Weights of a small text-conditioned image flow-matching model: 16.5M parameters, 77898 training examples.
Rows from block 4 of the denoiser of a small text-conditioned image flow-matching model, named by matrix and row number. Rows with one number belong to one neuron. Each number is 500 + 40 x the weight over its row's rms, rounded and kept within 0 to 999. All counts start at 0. Numbers have three digits each. After the name is the row's rms in percent of the matrix's.
After each neuron's rows are labels from the 100 images, of 14976 (inputs lightly noised), where the neuron reaches its highest value: "strongest on" is what is common among them. Only what is clearly more common there than usual is listed. The data: photos of plants, animals and fungi (iNaturalist).
# fc1: MLP up (model.blocks.4.mlp.fc1.weight, 768x128), inputs 64-127
# fc2: MLP down (model.blocks.4.mlp.fc2.weight, 128x768, transposed), outputs 64-127

fc1.52 103:491439510494528472510466548514539485585466456508581484516475522493462569459536512479516519510563481491504518507438447511417541558567519525488503463524434554521471535492511541499433501425549407
fc2.52 107:586487517509452508458519529510516491489506556414581565505515515507456534454521541463519486540448473508534496472463464502433517497448540542575409452511466458469501458537435613487566499468527503
strongest on: phylum Arthropoda

fc1.290 134:417453492473480533498488516466489514474576473499473471486442498546621489488450499590534540485557479443438514404485529509529537453476533528571537525515504501514520480550517457467416496530540494
fc2.290 119:517495500490527486492509539490516519448573484560528503501458494522613525523527481437486488524446426473521494553488464484580490474504507428621454515482498496463586494415526551516588490484441451
strongest on: phylum Arthropoda; class Insecta; order Lepidoptera

fc1.728 099:561522473493506457485420524466457529528436514511516504466419498496544462465532538538498522509535527504478460496552540454466523551514515488541482551446498498442504509492511538528506520401537543
fc2.728 105:461494525493524488445516500509465464538476532455560447491550520485521530484414532511499496478489515533492521508519528533499532489491495584455491587491509550584522518501548609506528512541515589
strongest on: class Insecta; phylum Arthropoda; order Lepidoptera

fc1.401 099:439517471507459468564498524522516470549574501523495453541451540487541458455511511460470553497481558573497478498450483585486551472486524548538564505551523556517489506601555583492461542536485474
fc2.401 086:518488378501481440559432468501533526538593505525503435483456553525473483504472532544480502461543436528507481570518536459539452423480465504508431486540502429503492507452509446519496478543425499
strongest on: class Insecta; phylum Arthropoda

fc1.35 097:533499517523504500531519475426479537518528465445390486478495467460404421505482488460446473526433488509484465533572533560558464455393465420527461517474537442498511501441474469518603473540566503
fc2.35 105:484486457505485534507557487503538485516533476449548510493583452505307448495570458535518500529459459564504482530500473465475438483502504460564458520486503398516520480467479479468450505475508590
strongest on: phylum Chordata; class Aves; order Passeriformes

fc1.159 118:426522538559492466495535578575510485511572489535585514557470525508511459466446498567496512523504449457508447516579506466550548484573531518511582542568477574526488555574516491476543538439427497
fc2.159 100:486499483506451454520420504485562505492560538502535463513506576571483433567452484495456478558611465449519498532450446554435544501511404495467503535549483447471581541491487428421551506531487527
strongest on: class Insecta; phylum Arthropoda

fc1.319 080:524473568530525484424465547499491500489520477542503520537496469484456617519541461495525460516488525537556427529439506526554539579508510507555545495510462446534479501479500492473473479398482406
fc2.319 072:521497461514472556526552523508446470492467468476544428506511542512441487482516475504498505505492553535484496453502470496515522574470491467562461499469494612492551493532469477411596500483533462
strongest on: phylum Arthropoda; class Insecta

fc1.191 092:494511400501500549418471521477522517557509444423525463510555502435564491505540472510484467528439530554501495481474515536496515467494497496437589521469562471529563536476491534520479500473491467
fc2.191 089:525497452525481470567484529482496500486517542521480459503466460480575504484451512420493509412478571510531480451541569437472507443532512435357471521426512540494446456425499498543540499495446510
strongest on: phylum Tracheophyta; kingdom Plantae

fc1.232 119:528568543527555480489531462467508506494572464437483440470570523411497458435461601530432525519448470588475477458507544557451445428518515454550502497483555515554522482539475442499450511399517486
fc2.232 127:496504574528528536511546513506526485528556493526506498503537506566404481506593452560505507522544545617489498500560481493464500528502528448499462487624514555530514552518519450444548497573441421
strongest on: class Aves; phylum Chordata

fc1.656 102:463523498450499496531558490448580494462455477430501532503455449479498474514473530518445524459554493501469484477502542508567494445503600518520499484552525486494545570497513519522579601605492546
fc2.656 105:542496459518501546476512440500470499497510509516404488492492427516466505512540490517566517534459526558508512464437513502585515450502556504515540512607493494506507532532509506528404489387410471
strongest on: class Insecta; phylum Arthropoda

fc1.24 082:476456501530541521560516516558475533522645507532478481478469550518472487512519435517518512573548496464511485530437496475508463457498557463457496531535476540502460443557518535501567544505491550
fc2.24 084:483485557516491413511447462511543517472619491569474511496531577510427497528500427435526515465459406480485484545496494568437471472489446470406525465471495409484488448512431445543506493511444531
strongest on: class Insecta; phylum Arthropoda; order Lepidoptera

fc1.493 074:505509545505491527506469529600469465482473569527496519468465515525461366479488469511493526585462467489503481508608473417505484489492489540475451524503447593493486554529531484485531519503557523
fc2.493 078:464518414477523512541466565504521512475547406504507506500459522543484543481450477513538488468480417418497511543544498558480551494505405548522546470461500413449503503513488434445461492494453499
strongest on: phylum Chordata; class Aves; order Passeriformes

fc1.632 093:536484480448510464489495491520533474461559530604453446529460546524571509530516505523508512393536487409502479454489498540535525543403476531493540452527558462490463472551544484511506503527456478
fc2.632 091:568501523525520559514479574496478495423596490527509493518498449515494542548531463459455505514485511495493497503571457397586528554506517515550563534542526526514524527460476510579528520516491492
strongest on: order Passeriformes

fc1.387 116:516507517515481471514494498485469544552514518489456449475471484513474461516521513466441451501491472566490460529543476552549478466437480516528512514503466456488527449538457490549524492582510491
fc2.387 116:457511483493485462484541458500539505546443423548583424489545448510477426524593492493476476514369514537504490543494503509502473552497533501522455508536506507556544505495454506492492530387526563
strongest on: phylum Chordata; class Aves; order Passeriformes

fc1.629 110:496521498517469458531581509490452541549458529442489427508517501495502498474529557554479496474500485515475473513510534514587501485490448544585494508516416436529510467449502503475553465509437519
fc2.629 100:478501512495476486478504478509513497484428537551523476509464471518502488498585477472497507512561557393496499508506487459508420495497408508472518605543513617514464530461545501535501488413379450
strongest on: phylum Chordata; class Aves; order Anseriformes; family: Anatidae

fc1.663 120:485491511498538471455486521459532500438544473524511544491428489512552553462517498551532556475563468521482489433492520522527510535500522531505548564526513469490494531569466507466421522456504563
fc2.663 119:526471458518493550468507506494450503423536517499489523508429472519579477463523494461536479518470452473500521522474502473537543618516504488545481520501482526488447479427505519487568516557460489
strongest on: phylum Arthropoda; class Insecta; order Lepidoptera

fc1.600 088:438504510546498473518504508498486503563508459550536489587509550486469438476467461505570523485471496564527494492465484449508592502540512433508494529530472561528510482493527533548452524554535570
fc2.600 092:522486486514497510501530526500487502525481525438611573488431483468361496487489497532519480476514463520511485453478559490532619444496462417527445497423492458469472490477494582502555487454423496
strongest on: phylum Arthropoda

fc1.460 098:503553473527495574471559492458488451498511523423488463490562501510456487508487497510451512564488516540532514568406503441561477445479506484494517530476559527455509531503539484488517454410548438
fc2.460 104:487493495519494504546448508490505527468558567478542567490549520458485506526560534460511488447514490547487462484435502573534430483518496497503543559492485521541479533597517489543559473552502417
strongest on: phylum Chordata; class Aves

fc1.367 105:455499514551536562503462477554450497458529508544518537488491444495614551496505483532604537579533533450510479448511484438444535590514500559455477477462489522527414513438515527493516484470460583
fc2.367 106:584509515477458500490487498495484484489530505530465501491460542437581434472461510457439503487495435472515522478504488581474509595525487545553537501402497479475503429501470507448482504545612510
strongest on: class Insecta; phylum Arthropoda; order Lepidoptera

fc1.47 132:599501541419511412464513487485453470466472518469471527419530553510567594498509530589512484470566464457417554477560502507518457504535583518538468471525493521483431516462520518473450470467428532
fc2.47 132:480500474496467572495517494500453494477440434507534478484579335509543433475543567387477512529510523484503504510526464527478462509518528456566505509542499490549435470424466538482587504585544513
strongest on: class Aves; order Passeriformes

fc1.165 100:472504571470440567447599500518521492488603530509476342500495552572486507441503504515487489484499560526501480515473513450466498450490478463574504494481473427461506504496531442513522460478501494
fc2.165 096:501507542510457538480573485519548478460564513497529469504557467480479478543448547531526534449535455500508480421498502440435515399489544472523581482442512484458516496588478460489450480511528472
strongest on: phylum Tracheophyta; kingdom Plantae

fc1.528 103:497595430512450511495491490518487472538473506550509465533485549486455559476468484451444430551452502534544485484535489472459515553495451464528598524622468540477528501509499469568557501500526428
fc2.528 115:578501517496549473475481484508463521533515450487522495475497535464565521469482438451479526458447546519486484496481464495567535565506503465566481423537506507522472408510489486419455543538586429
strongest on: class Aves

fc1.713 105:493470515461483500499471575495510552545495472534569520501510501528514466532531481489541556535580503510480530518415466574460527531530526517501459462559457472545475506487503528424475466438491477
fc2.713 095:551486492512493558480577537495523493560478510440546574502546505597441554492490442412496490496454450494474495559531421481475521463456547516586517530514495518452439463477447471491550511569493494
strongest on: phylum Arthropoda; class Insecta

fc1.552 105:518517485526524542530456491486501511471428435516517521483473530474572367483487421534470490534448536494547493506461496518534532424540587466457510485416520577459548547514517475516453558443536482
fc2.552 106:571494499480484504498535519501516506586527454526508473494504440454584612470464475486473502449536490437494496510524507435561527403495570452504518545400510431536607481484480558454557502493446492
strongest on: phylum Arthropoda; class Insecta; order Lepidoptera

fc1.77 105:501492476575484474555500481471431517526498452552531466490509516482520522490427439524513472568553505492485454496525510452468480455472523590461543520534477531504504467488483490541560483501490544
fc2.77 097:432502497482490484519516517508505509509497534583523459498511464474554455487480486506452473501423484417480505522521547484475459523471499547471474431457496548488526528493498549491454504435528548
strongest on: phylum Chordata; class Aves; order Passeriformes

fc1.576 119:556452453478467523462453534487529533520538521485525496437529537521610560472468529605560516500501468517444469422540508453446490434471463551514509512486503527511511502507494504447471499496504553
fc2.576 122:465516475465544520489497556505509508522507475475519492494565401528642421516487514391448503498555489575493500498479478505439466463478414469524466501447502500495554476431504570500581509561499458
strongest on: phylum Arthropoda; class Insecta; order Lepidoptera

fc1.657 104:463585447523520475489573491464518498551461371494481411479536495465500596463484478506475493531549429517508539436448453480456514512494437606524520540531510511541574475438524537561483456516523438
fc2.657 101:494509534532467525413450481496513488485483468495485582475529486511517511463452495484445495400465490512505515497426500547488538486525481634489504433463481483460502482465489578497414478526590408
strongest on: class Aves

fc1.539 090:472500515551463532470502516540533497553529436489583476527495535505528490488580443554498490519521523496479499456474478529427562418528500565522529455490469490596508493490492484491412483504563349
fc2.539 083:422515452523520561593603509486520505495499489482580460492544439515494504521454530491566471484520486607490518451513522484493529485487481531499434512426484523383534475506519523530561505486501439
strongest on: phylum Arthropoda; class Insecta; order Lepidoptera

fc1.470 105:545475560469530465541519518473454484512517403482515517475492468556553527523537543518480527526552479471476523524551471528441443494538514554572443511542485473495480455519491464444516543472457570
fc2.470 103:468467505502482595538475522505490510529550470523517424497485443519573514568523514499502533486468502496470516501452475498418464534495545563524547511538492458527464507464506486449596505559546560
strongest on: class Insecta; phylum Arthropoda; order Lepidoptera

fc1.72 090:464525465482485502421481536531480529511457543542567486517507455540484506523511491506455428521474431495511488490473487569528570522465467461502521564510417403473481475475508555527455459515496445
fc2.72 087:511501571502520527551493522501473492515415473486500580505471470574414451502574438456519511476510587579496496455516460446525523494493494455516472465489516609522482481480496495485514490444501432
strongest on: class Insecta; phylum Arthropoda

fc1.564 090:499509438546504530515544504478494481492472485476495543468495423500524644481519506578486504570464529562483513449508536449542481478521477512525458553474509493547483502502479560473538495486468562
fc2.564 093:549505519508482478516421441490506498511480471471458433484466548509472456498507481509543512392546498496500483411430484543486548496484535501470629540488478502472530454516524547539494512450496588
strongest on: phylum Arthropoda; class Insecta

fc1.318 108:466502564496458474449496437525458521504513487590461502458529449461438535524512479521567495512495496536503482542588592540446453534461514510514490463551613520487481484482433450462457485461567493
fc2.318 112:480511523494540548482574485494522503508402461501467392508587535446516394534436487566432500496517431510521513538515575515506455508471495556555523544530496496507515464556508410483462500553536476
strongest on: phylum Arthropoda; class Insecta

fc1.742 100:426538498479451527457554461434485500567482510478486409468538553460527532476492497503513514520540508450405528487503594464449464477549486543563508571535514519449486483455455464562460442470569453
fc2.742 103:491500523500558481565495529507481517472474469481476593509470495439601472499445469549498506463603490482510505479502553572432460458476471569390437447449497529552502462483490499492523503514487484
strongest on: phylum Chordata; class Aves; order Accipitriformes

fc1.538 094:466489535554571490530573475508515554559503417439511369520584490446528527430419560415476511546476537467470476443437502443458490451494472485556526517550516485552551512499508522518449485534536494
fc2.538 097:493524497513460562417493509507472519458440483556509567516592481444537462434544522483418472425542518479492515480499465576422488483512516485506407507544500531485517454532513525509516489525421404
strongest on: class Aves

fc1.308 081:503473479488462530507453502464505508512428469503486486486488389533514514464575436411492503516483469467500498500538468555476498504413531495467468537579407482493485480501516537550483478496620463
fc2.308 088:508510544512536452464506515497479497516453460419526505495506461559507472470496394478468486491505532484514491468462495412483539451537558496487462420486498486509517468484471553480396472448501481
strongest on: order Passeriformes

fc1.610 098:424469479540504571505525456457532492484480466583461472545408487524549555509468468477572519429499489456514492471460476457523509493500490496468545478468469530482544450481514520544635569583452451
fc2.610 097:594507557486465498434493493490477487465456499582456506489436486475508391575466491456371501567571447527492504469512465513461450572505506487485498510446507513505497549471471522493399504484520482
strongest on: class Aves; phylum Chordata

fc1.343 162:463421452471517490528540527497459519493525529508486454495503481511542541447544515501513567466601513462432496518442539555453485509483484543607539544533495579471464518561474494438509527530535539
fc2.343 144:606499450504545511470521509499484501513462504509479506528574522521528482411411500540573491492454496448489500523491531395449511485517469514607492537472497410544485492422492538482472494473458477
strongest on: class Insecta; phylum Arthropoda

fc1.22 109:513487543541575565476548447475507496479457531496474490475437525521530629491469418514598560564473473512398550471513520451589449511530563531508485519431512535502525491472500544481566505473481475
fc2.22 114:489517476515430444599499493490503502467439540457519545483500516486530355492549492405412528512451465558500488444496469551557493480508580546502531477427492541518463473472477528504477498563550503
strongest on: phylum Chordata; class Aves; order Passeriformes

fc1.149 106:503463578546522404537517533569522474435558480465584517510471490595485470472467495518490541536528476527502460509491505493497545464562461542469501503509511491552492546487554468478510599503419524
fc2.149 100:474511545512521523467479520510510504453591458481487515477535550384498588515429487454471485443532475467480519509488516610551508445484537514484567504527489489519545525554500504484590489627558553
strongest on: class Insecta; phylum Arthropoda; family: Nymphalidae; order Coleoptera

fc1.269 130:465482491520503546493530533508472523494566476490556492527446461451457543510458442501509564477555520475390527444484472486411575512547427538560425518531496430501503515420508480472559461558472530
fc2.269 118:530502459537523430492496475504592491503577508433460504490399576382466517414566455572471503578439531531491500481500477522471591549491448552538478529548503531432538496552512496531446517481503502
strongest on: class Insecta; phylum Arthropoda

fc1.326 128:429476532519523422492576533568550468451501457511567497560529580518533484479435517526482504537475484495525463550461480581476525480615535492494540514472449537497468573521517492477496611538497441
fc2.326 128:447503464477440517477453467507595493514465546538532471503533441525457449533526498466493483500492500421502493478417490542462450478511418466496536538474490460495508553548417470555483491403505529
strongest on: class Insecta; phylum Arthropoda; order Lepidoptera

fc1.752 095:494528554618561449561517520420518519540494426455451411512573549460486534445467470442497505440477442511492467474443515490461500493500440459551486489558540495573581474469502515445489433561533498
fc2.752 098:491505491526401541410495500495548484499430537488528565502524512480437480477395517544482497486588479457537510473464493555484574536522489491488486487574502472433583484463490585518476512492515480
strongest on: phylum Chordata; class Aves

fc1.39 077:517515543528486517478411484509507537525414515495561522448485483416530469588485472513503504630459515484478461492608414439494514502467526567462511536511511503442483473502461511514517486532504539
fc2.39 082:523506460473514501479494484487468504511433509505523438498490491495535523562474447537509489425475528494520505466563497536501497508470532583493430540393489512531539509435589507506469489419471532
strongest on: class Aves

fc1.525 120:443506539561512469490529449492458478480506528481444520496506473476473557539460570495604524459484539577518479472507615462524441523518499499561510500539536448538479552537471459516523483505502519
fc2.525 120:550480498501477514481527545497537505463514540511556535493484531521489417447527467497492487478537506477492503578471368524499584453479517465531461455503523464541487524464444578466523528458532429
strongest on: order Passeriformes

fc1.465 131:537494564543490416463524532590477440467583486492570461559458569601532486505469503496496530502497482497503450459470506519521534463521464540497548513485491463579471555506523487482559538522413488
fc2.465 130:528509527494537379479425478488570499492583479547472414493522466444524571484483447500487459490478510420519500548518477538529458476493487505509537565539488486534557543517520529516518503585513539
strongest on: phylum Tracheophyta; kingdom Plantae; class Magnoliopsida

fc1.352 103:566489505540511494484489499564512487498522479509578507561519538486560502529480512574480480479511515566533436476433495475418492470451448529543574457461489519515492554543489463471459474497515459
fc2.352 102:443499562492539519552497523496551481517519469462439456500540469535506506511537515518500499504466491607531508543523540501379494506497566483585473477472502494468538490514480514457451509496611525
strongest on: phylum Tracheophyta; kingdom Plantae; class Magnoliopsida

fc1.245 093:431459495519477508487558466498467529454501535552504508568473471464531528446441509441619526479477481497486500515494524445543514476441435408491517560459419540484496509549526537590561582491515531
fc2.245 087:584495503506513483505455462492482490522529487602559565492504458485472460481474468505404511498503507506495505430449483531556516630518442384499565518510489480529436499545446504505438486588434469
strongest on: class Aves

fc1.521 103:515526519527521483447539507498509485522530529453475494512546555461425441524484505481479526541508452571455487538549550499397510424468479458554518498569547464496542464476509477537490459411555451
fc2.521 102:532503463509481468565485445502544509533472514487483423503561498499346502509483416487475518504534495545503491485546509517432430592511517428497468493539506534504517496557517432537496496476476448
strongest on: phylum Chordata; class Aves

fc1.669 119:525483509520493419476532528594465493499478469494611522571530557494484517490484548570528499535500490529492456474485503508486542514590438545490553519533518454488453511473510513509490600445466484
fc2.669 116:539492521489501504515495472496519473513509506464473395494570382533568572463578447437540512524440569477476501518480474447557525421487550509558546584504486462480563557495507537507521489475572554
strongest on: class Insecta; phylum Arthropoda; order Lepidoptera

fc1.439 151:500509476491505544569486476420512510479453468503408517443454475478471427498506452471459482506504466477525446507562499522522483424584581483531482462470451542505531527499487519531518561500519493
fc2.439 129:569505499513519456485568481501538499546496519473450429504563429508552596486491443509477491502497547530507524428508535431478522429502598477529539512499508442479586506485515571493480518463534589
strongest on: class Insecta; phylum Arthropoda; order Lepidoptera

fc1.761 125:550557494503515433491488499586492480578479495537594542504548529492549565468502549621513516486463520494493522481542512524417504520463441540471499515553494521495472499521510497465403481450514517
fc2.761 121:462519490529559507488529456503570516522464486437540459496642459506564474479553551500466503510537515593501496487453545460414482526482537566479549521494477467481513424495478556538426501460519490
strongest on: phylum Arthropoda; class Insecta; order Lepidoptera

fc1.762 109:392472502501527529505504438520528497484534458520592483471437410508479485453512472455509513476543496560491492487485524570529497613505596517500506447521549495512498549511470492538432513509632434
fc2.762 115:536495451489499478462545466510543509534515547513532471495477480491425485491450490454453486564507505493523508497472505445518481515522537526484422485509507550527478554568490504449448506407400489
strongest on: class Insecta; phylum Arthropoda; order Lepidoptera

fc1.292 102:525529496478578482495479518529453503483494588444515512493535574561559493520456517560483511519478445455456496518545543407628473596444575491458485563531538578458465527502510514520512545397495525
fc2.292 104:462498505505426509508495543498486483520467496408528511478531418511536536561500542401503510496550469482495520480501542607600548577476531463497540465463477467579496505411513534512499506579518520
strongest on: class Insecta; phylum Arthropoda

fc1.645 090:551513492496530487547466520535466441498515466430587522518535443459506550494553528487478520560469520466499510493509514482467510496504494471472489549502540494440483496512497529513500518474522593
fc2.645 088:474483571476482540456487471470483521477503494442447463494401537457478538498446460533536486426473460431464522484478552531493475599510505483461497493481487463551497527423513539476572505578466631
strongest on: phylum Tracheophyta; kingdom Plantae; class Magnoliopsida

fc1.150 081:477464508543498485477471503595473493519529452549505536575433576487442567484460486462568481521448516563526448466480534425442526474494464407475507476405547519541480509555514496523633528546521519
fc2.150 074:474483498509518490471484474496502473529487405473512526496427574447380475488426451452481488480484463504501506475523536524516505445483475459510493506432479461441586467504503554551429497493405501
strongest on: phylum Arthropoda; class Insecta

fc1.424 103:475493517522504564526452523437435484569533475595461493463503487493479444523512428455485489474534498513489489532462497505482514442409519479459551466562419593513558424494539512551525431543516592
fc2.424 107:479502510495505460533565540511540499510558535502396490513487475489536502493419459480522514499489427450498504515452488458517530539497587450507465522518482441492586467509501522537455488459479595
strongest on: class Aves; order Passeriformes

fc1.378 083:501529461494501472495529557515524502550420420579573503590534558510512544502435466536528496522563462417542509477500469529430574572481422462516560495532487447510553535478551520536524522602532420
fc2.378 097:547509506516507517410525496504495499517548471444555501514565535541409451525549484439430500499472490553493491506483516452520567515494469463589468480449504507460532430481408525509525504425538478
strongest on: phylum Arthropoda; class Insecta

fc1.65 101:477507535518526528511553530478517502543512494501502514466507532494607468475457530450499498481466467429460534504557519525433509465537577474505474515482450480512512513416482517499516516567608426
fc2.65 099:445531500469487575505632523504482522465484505515506544509499474478564424507528460503464456548487489423522533466527468418443462511516452442536530591508515562503520576484470547504489490534431495
strongest on: class Insecta; phylum Arthropoda; order: Lepidoptera; order Hymenoptera

fc1.323 105:464532504487525552507490483419430526526452477515413485462522437521479490516565511437479490519513465460463515516556493515553463500431511421535560496525443483500532455526487443535506454480541472
fc2.323 095:529520490488479456460423434495520505477462503473421405493518469557558552519483450422548491450518563424476520491428493518538426518521617460443475577510491506509517495478493464515451481464489517
strongest on: phylum Chordata; class Aves; order Passeriformes

fc1.87 106:480402460498485476518544460524412538514466547499480508474471508440519497520546530481498514542559562468460501428441536575445516514473523528586485552493513432479473566535468551508517535576486468
fc2.87 108:552500486514483523520539549500513508533407585498531499480428492481551438492529520508561521479446530503506518581520461426490528592553496497506506542494523578524575441471500459504468488348464485
strongest on: phylum Chordata; class Aves; order Passeriformes

fc1.513 109:498630490521498511498481501506504495525538459571490487460520523470460493528515420488452475576509515467448472551516496529511459417472545518493525537496537569516464412467489494527402429504471472
fc2.513 109:564508532501499456483436503507527502512492446495445424509494527440553554535410546478443506489457450486475484513477491474591420507532528412594484464426495440455462462517483533464509514481441457
strongest on: class Aves; order Passeriformes

fc1.555 089:554474477471496481484483489478521473526561433485450443450520478534451542472567578444526521464513460584480500515444466568434480486510542528513474430530537465490504426551520540506535472445503456
fc2.555 097:473483537517510502485511509498495484498585497569498497508470606485452452506562482509441515498487463553493505460452431537407423562509532500470428488447477448544537540555413487469464515507467437
strongest on: order Passeriformes

fc1.706 108:534555525568543519524488518500474522527477512505479481487535498480471448502497507512393478515445494559483477543549471524469479494457433403485590546588556485522551458431498476499517469538538547
fc2.706 101:449495448503457441559525505502504499465418500502481474501466468493497429492485488530549501510562519467484505565530450497510460561519539359539426514568492500465582475458488466491490498414380505
strongest on: class Aves; phylum Chordata

fc1.234 116:467463545535593511564544459477464488502583451464481421504539499432481449445482584441526556514482469526467519473453570493423514501527446474522538500489535498510487481495493549540539529535536443
fc2.234 120:450518579501547488590566544508520507521546508510539488498538580524543446517518421533425520475593506477485477500480425487476495528498588474530439506508504540509482534534476442452532503486454427
strongest on: class Aves; order Passeriformes

fc1.502 095:467573451469449521423496478549539490516466494537560452494517494542445502507498471453431462540472486497521461556508511452456481504465505466493567509615441572499540462436537461595504507506568421
fc2.502 109:564498562521537480577500566508462517483466397443496499491468533513607453510525413515471519475501508560490498457563454445510503503500473459538517438544510470511455445500448447389432502566523451
strongest on: class Aves

fc1.332 159:455469518508551469484451510513440523463544543445541537496420463448516527520442511493478573479604536517424461449510519441442567573518504566584488556569497456505480483526488539483541548515477552
fc2.332 142:447493515502432492456510488487487497519559551467470499491414590484468488548509490545499503524455528532501487466503505616497537635475495513565529526558481609510430535482463469513441502505512523
strongest on: class Insecta; phylum Arthropoda; order Lepidoptera

fc1.529 095:429502580495499521488426522512537473554552437496541420428503509597501495483501473444509545532551421559528492543525496525413484471546538569517567489545488450482539499486525478499526526521429471
fc2.529 079:520485544531511534485521503508482510468449440528509493511549555512580465555531464504450498495504459522477486525521465472462453522513616490408416427533493522522499545505460493465628494555494495
strongest on: class Insecta; phylum Arthropoda; order: Lepidoptera; order Hymenoptera

fc1.229 110:497543463515490525516479456438461521521488484541435462484545540480476428445570454492491476513490504578458553524479472597415445408489499463495565498546520549509528451506511487549521438501502479
fc2.229 109:563491510504501509544559453496573509518435546617395571502494483474434464513518472485479516488499420511511496535474525521419445509500613438472450474449515451506506483470489468509444501418508490
strongest on: class Aves; phylum Chordata; order Accipitriformes

fc1.402 093:510524571551499523505463487501460480543500469597492503515547516504472444490476447471499467478501503557570470551456507548446465451503480454456596481608523588507499405460508465522486421488552535
fc2.402 101:481505497526488518546588539489551506494505510533455506497474506493520445513394487537514555498504438503487508542478496416439492499488535475539466487606493416485589444481508465571513490475541511
strongest on: class Aves

fc1.374 077:449567464550488510444551452530466479523510481522444474530509534478473545401505465465559523611481516472479477492474566466464519460476521496515540503465464561611534467470509553552457431503501476
fc2.374 084:473503525448504515486472506515492502503506474462502599498503508446469469420457538432451516403522450478532493444478577512491541470501533530478464477425512454393520467524467558529454482521527453
strongest on: class Aves

fc1.471 110:467506499544504493532531472497513493493522534491545421469482465486485508461507575434559540502570453475475460535537495554423494534509502548555539550603479588513524476562514521548516517461577511
fc2.471 097:493486570500470452590475446495470510552666432547533525520486471455505562460499417550534486542484445486504486468531510384522561416545531562474477497549483532511528502554456466492472487500491515
strongest on: class Insecta; phylum Arthropoda

fc1.758 085:448545525533511485455479532509415486564495440536502518468525561510559538476518483517494493594527471540535513516443547460419489520497516490567505498541584466499496471498491508484448444562590460
fc2.758 093:532494474494480564516529477513484519473425459452470523510589616521478452477455520515560485501512450574503516501552493464502537509472490507589463514511510516475547445476479472490418502501441481
strongest on: phylum Arthropoda; class Insecta

fc1.68 108:553500507545520484473491503542531511489567534506493493526540528501520525456454529433516494510446499496503461485500473567550483561462550481493495589533518448519464447546471486501469535373462488
fc2.68 097:565496453478498503489402455496481495491466533585487432524531475497518494473536501508462505483542599608511506405529486512519491561482531443490461523553513556495461524515546454446562500521427443
strongest on: class Insecta; phylum Arthropoda

fc1.112 119:516508533480473513442545503562486478494583520474549390514506541587506495523491510451420478493500404535516476456401525479470509509452427497534531519502524423538501506524536423497540495507477465
fc2.112 126:561497496469477404500507475508551505422600462518475426500512456466504543530458493523509489445493563507506501496535487479495438403502590445500493548483544443507576509495484563498511485545493471
strongest on: phylum Tracheophyta; kingdom Plantae; class Magnoliopsida

fc1.121 121:503464542502509484493568508445530471527443468450468498494418475469486555492481461547540516552590495408402518485512483545488476476534506567590508481467471508481510506535481570509514540438452470
fc2.121 122:478502506529460541482511414498485512496490487468454504507433466464548420469580428456472513563421485463507492464500447412476491444498553526490470551473502466504481466527455478510506515567558479
strongest on: class Aves; phylum Chordata; order Passeriformes

fc1.333 081:551508452451432475475555475516460505506507477546497537496515527506519413523552418557455496564516507530530519494503518555439446475515502636517394517553569519428486476498451478479456535527462495
fc2.333 084:388502577478546476529486451507571509482417490517514467485505476544435533536447467488481499430532526566511507549534495538523427583510562533489589495476509465530511479479586481549484507457486487
strongest on: phylum Arthropoda

fc1.456 148:516461494491521440510459535464488534495512484527527543474470501518564568455499490563521558486620455509428480464529545501461505556507481594527501546519527529493464516556494550452468517461531567
fc2.456 141:501480457486482559500523505497467502545470525524502519484488426525574429425468500452475503504464431484499506472474565487506468569470400556528478519474483514500441456416491571504594501570438505
strongest on: class Insecta; phylum Arthropoda; order Lepidoptera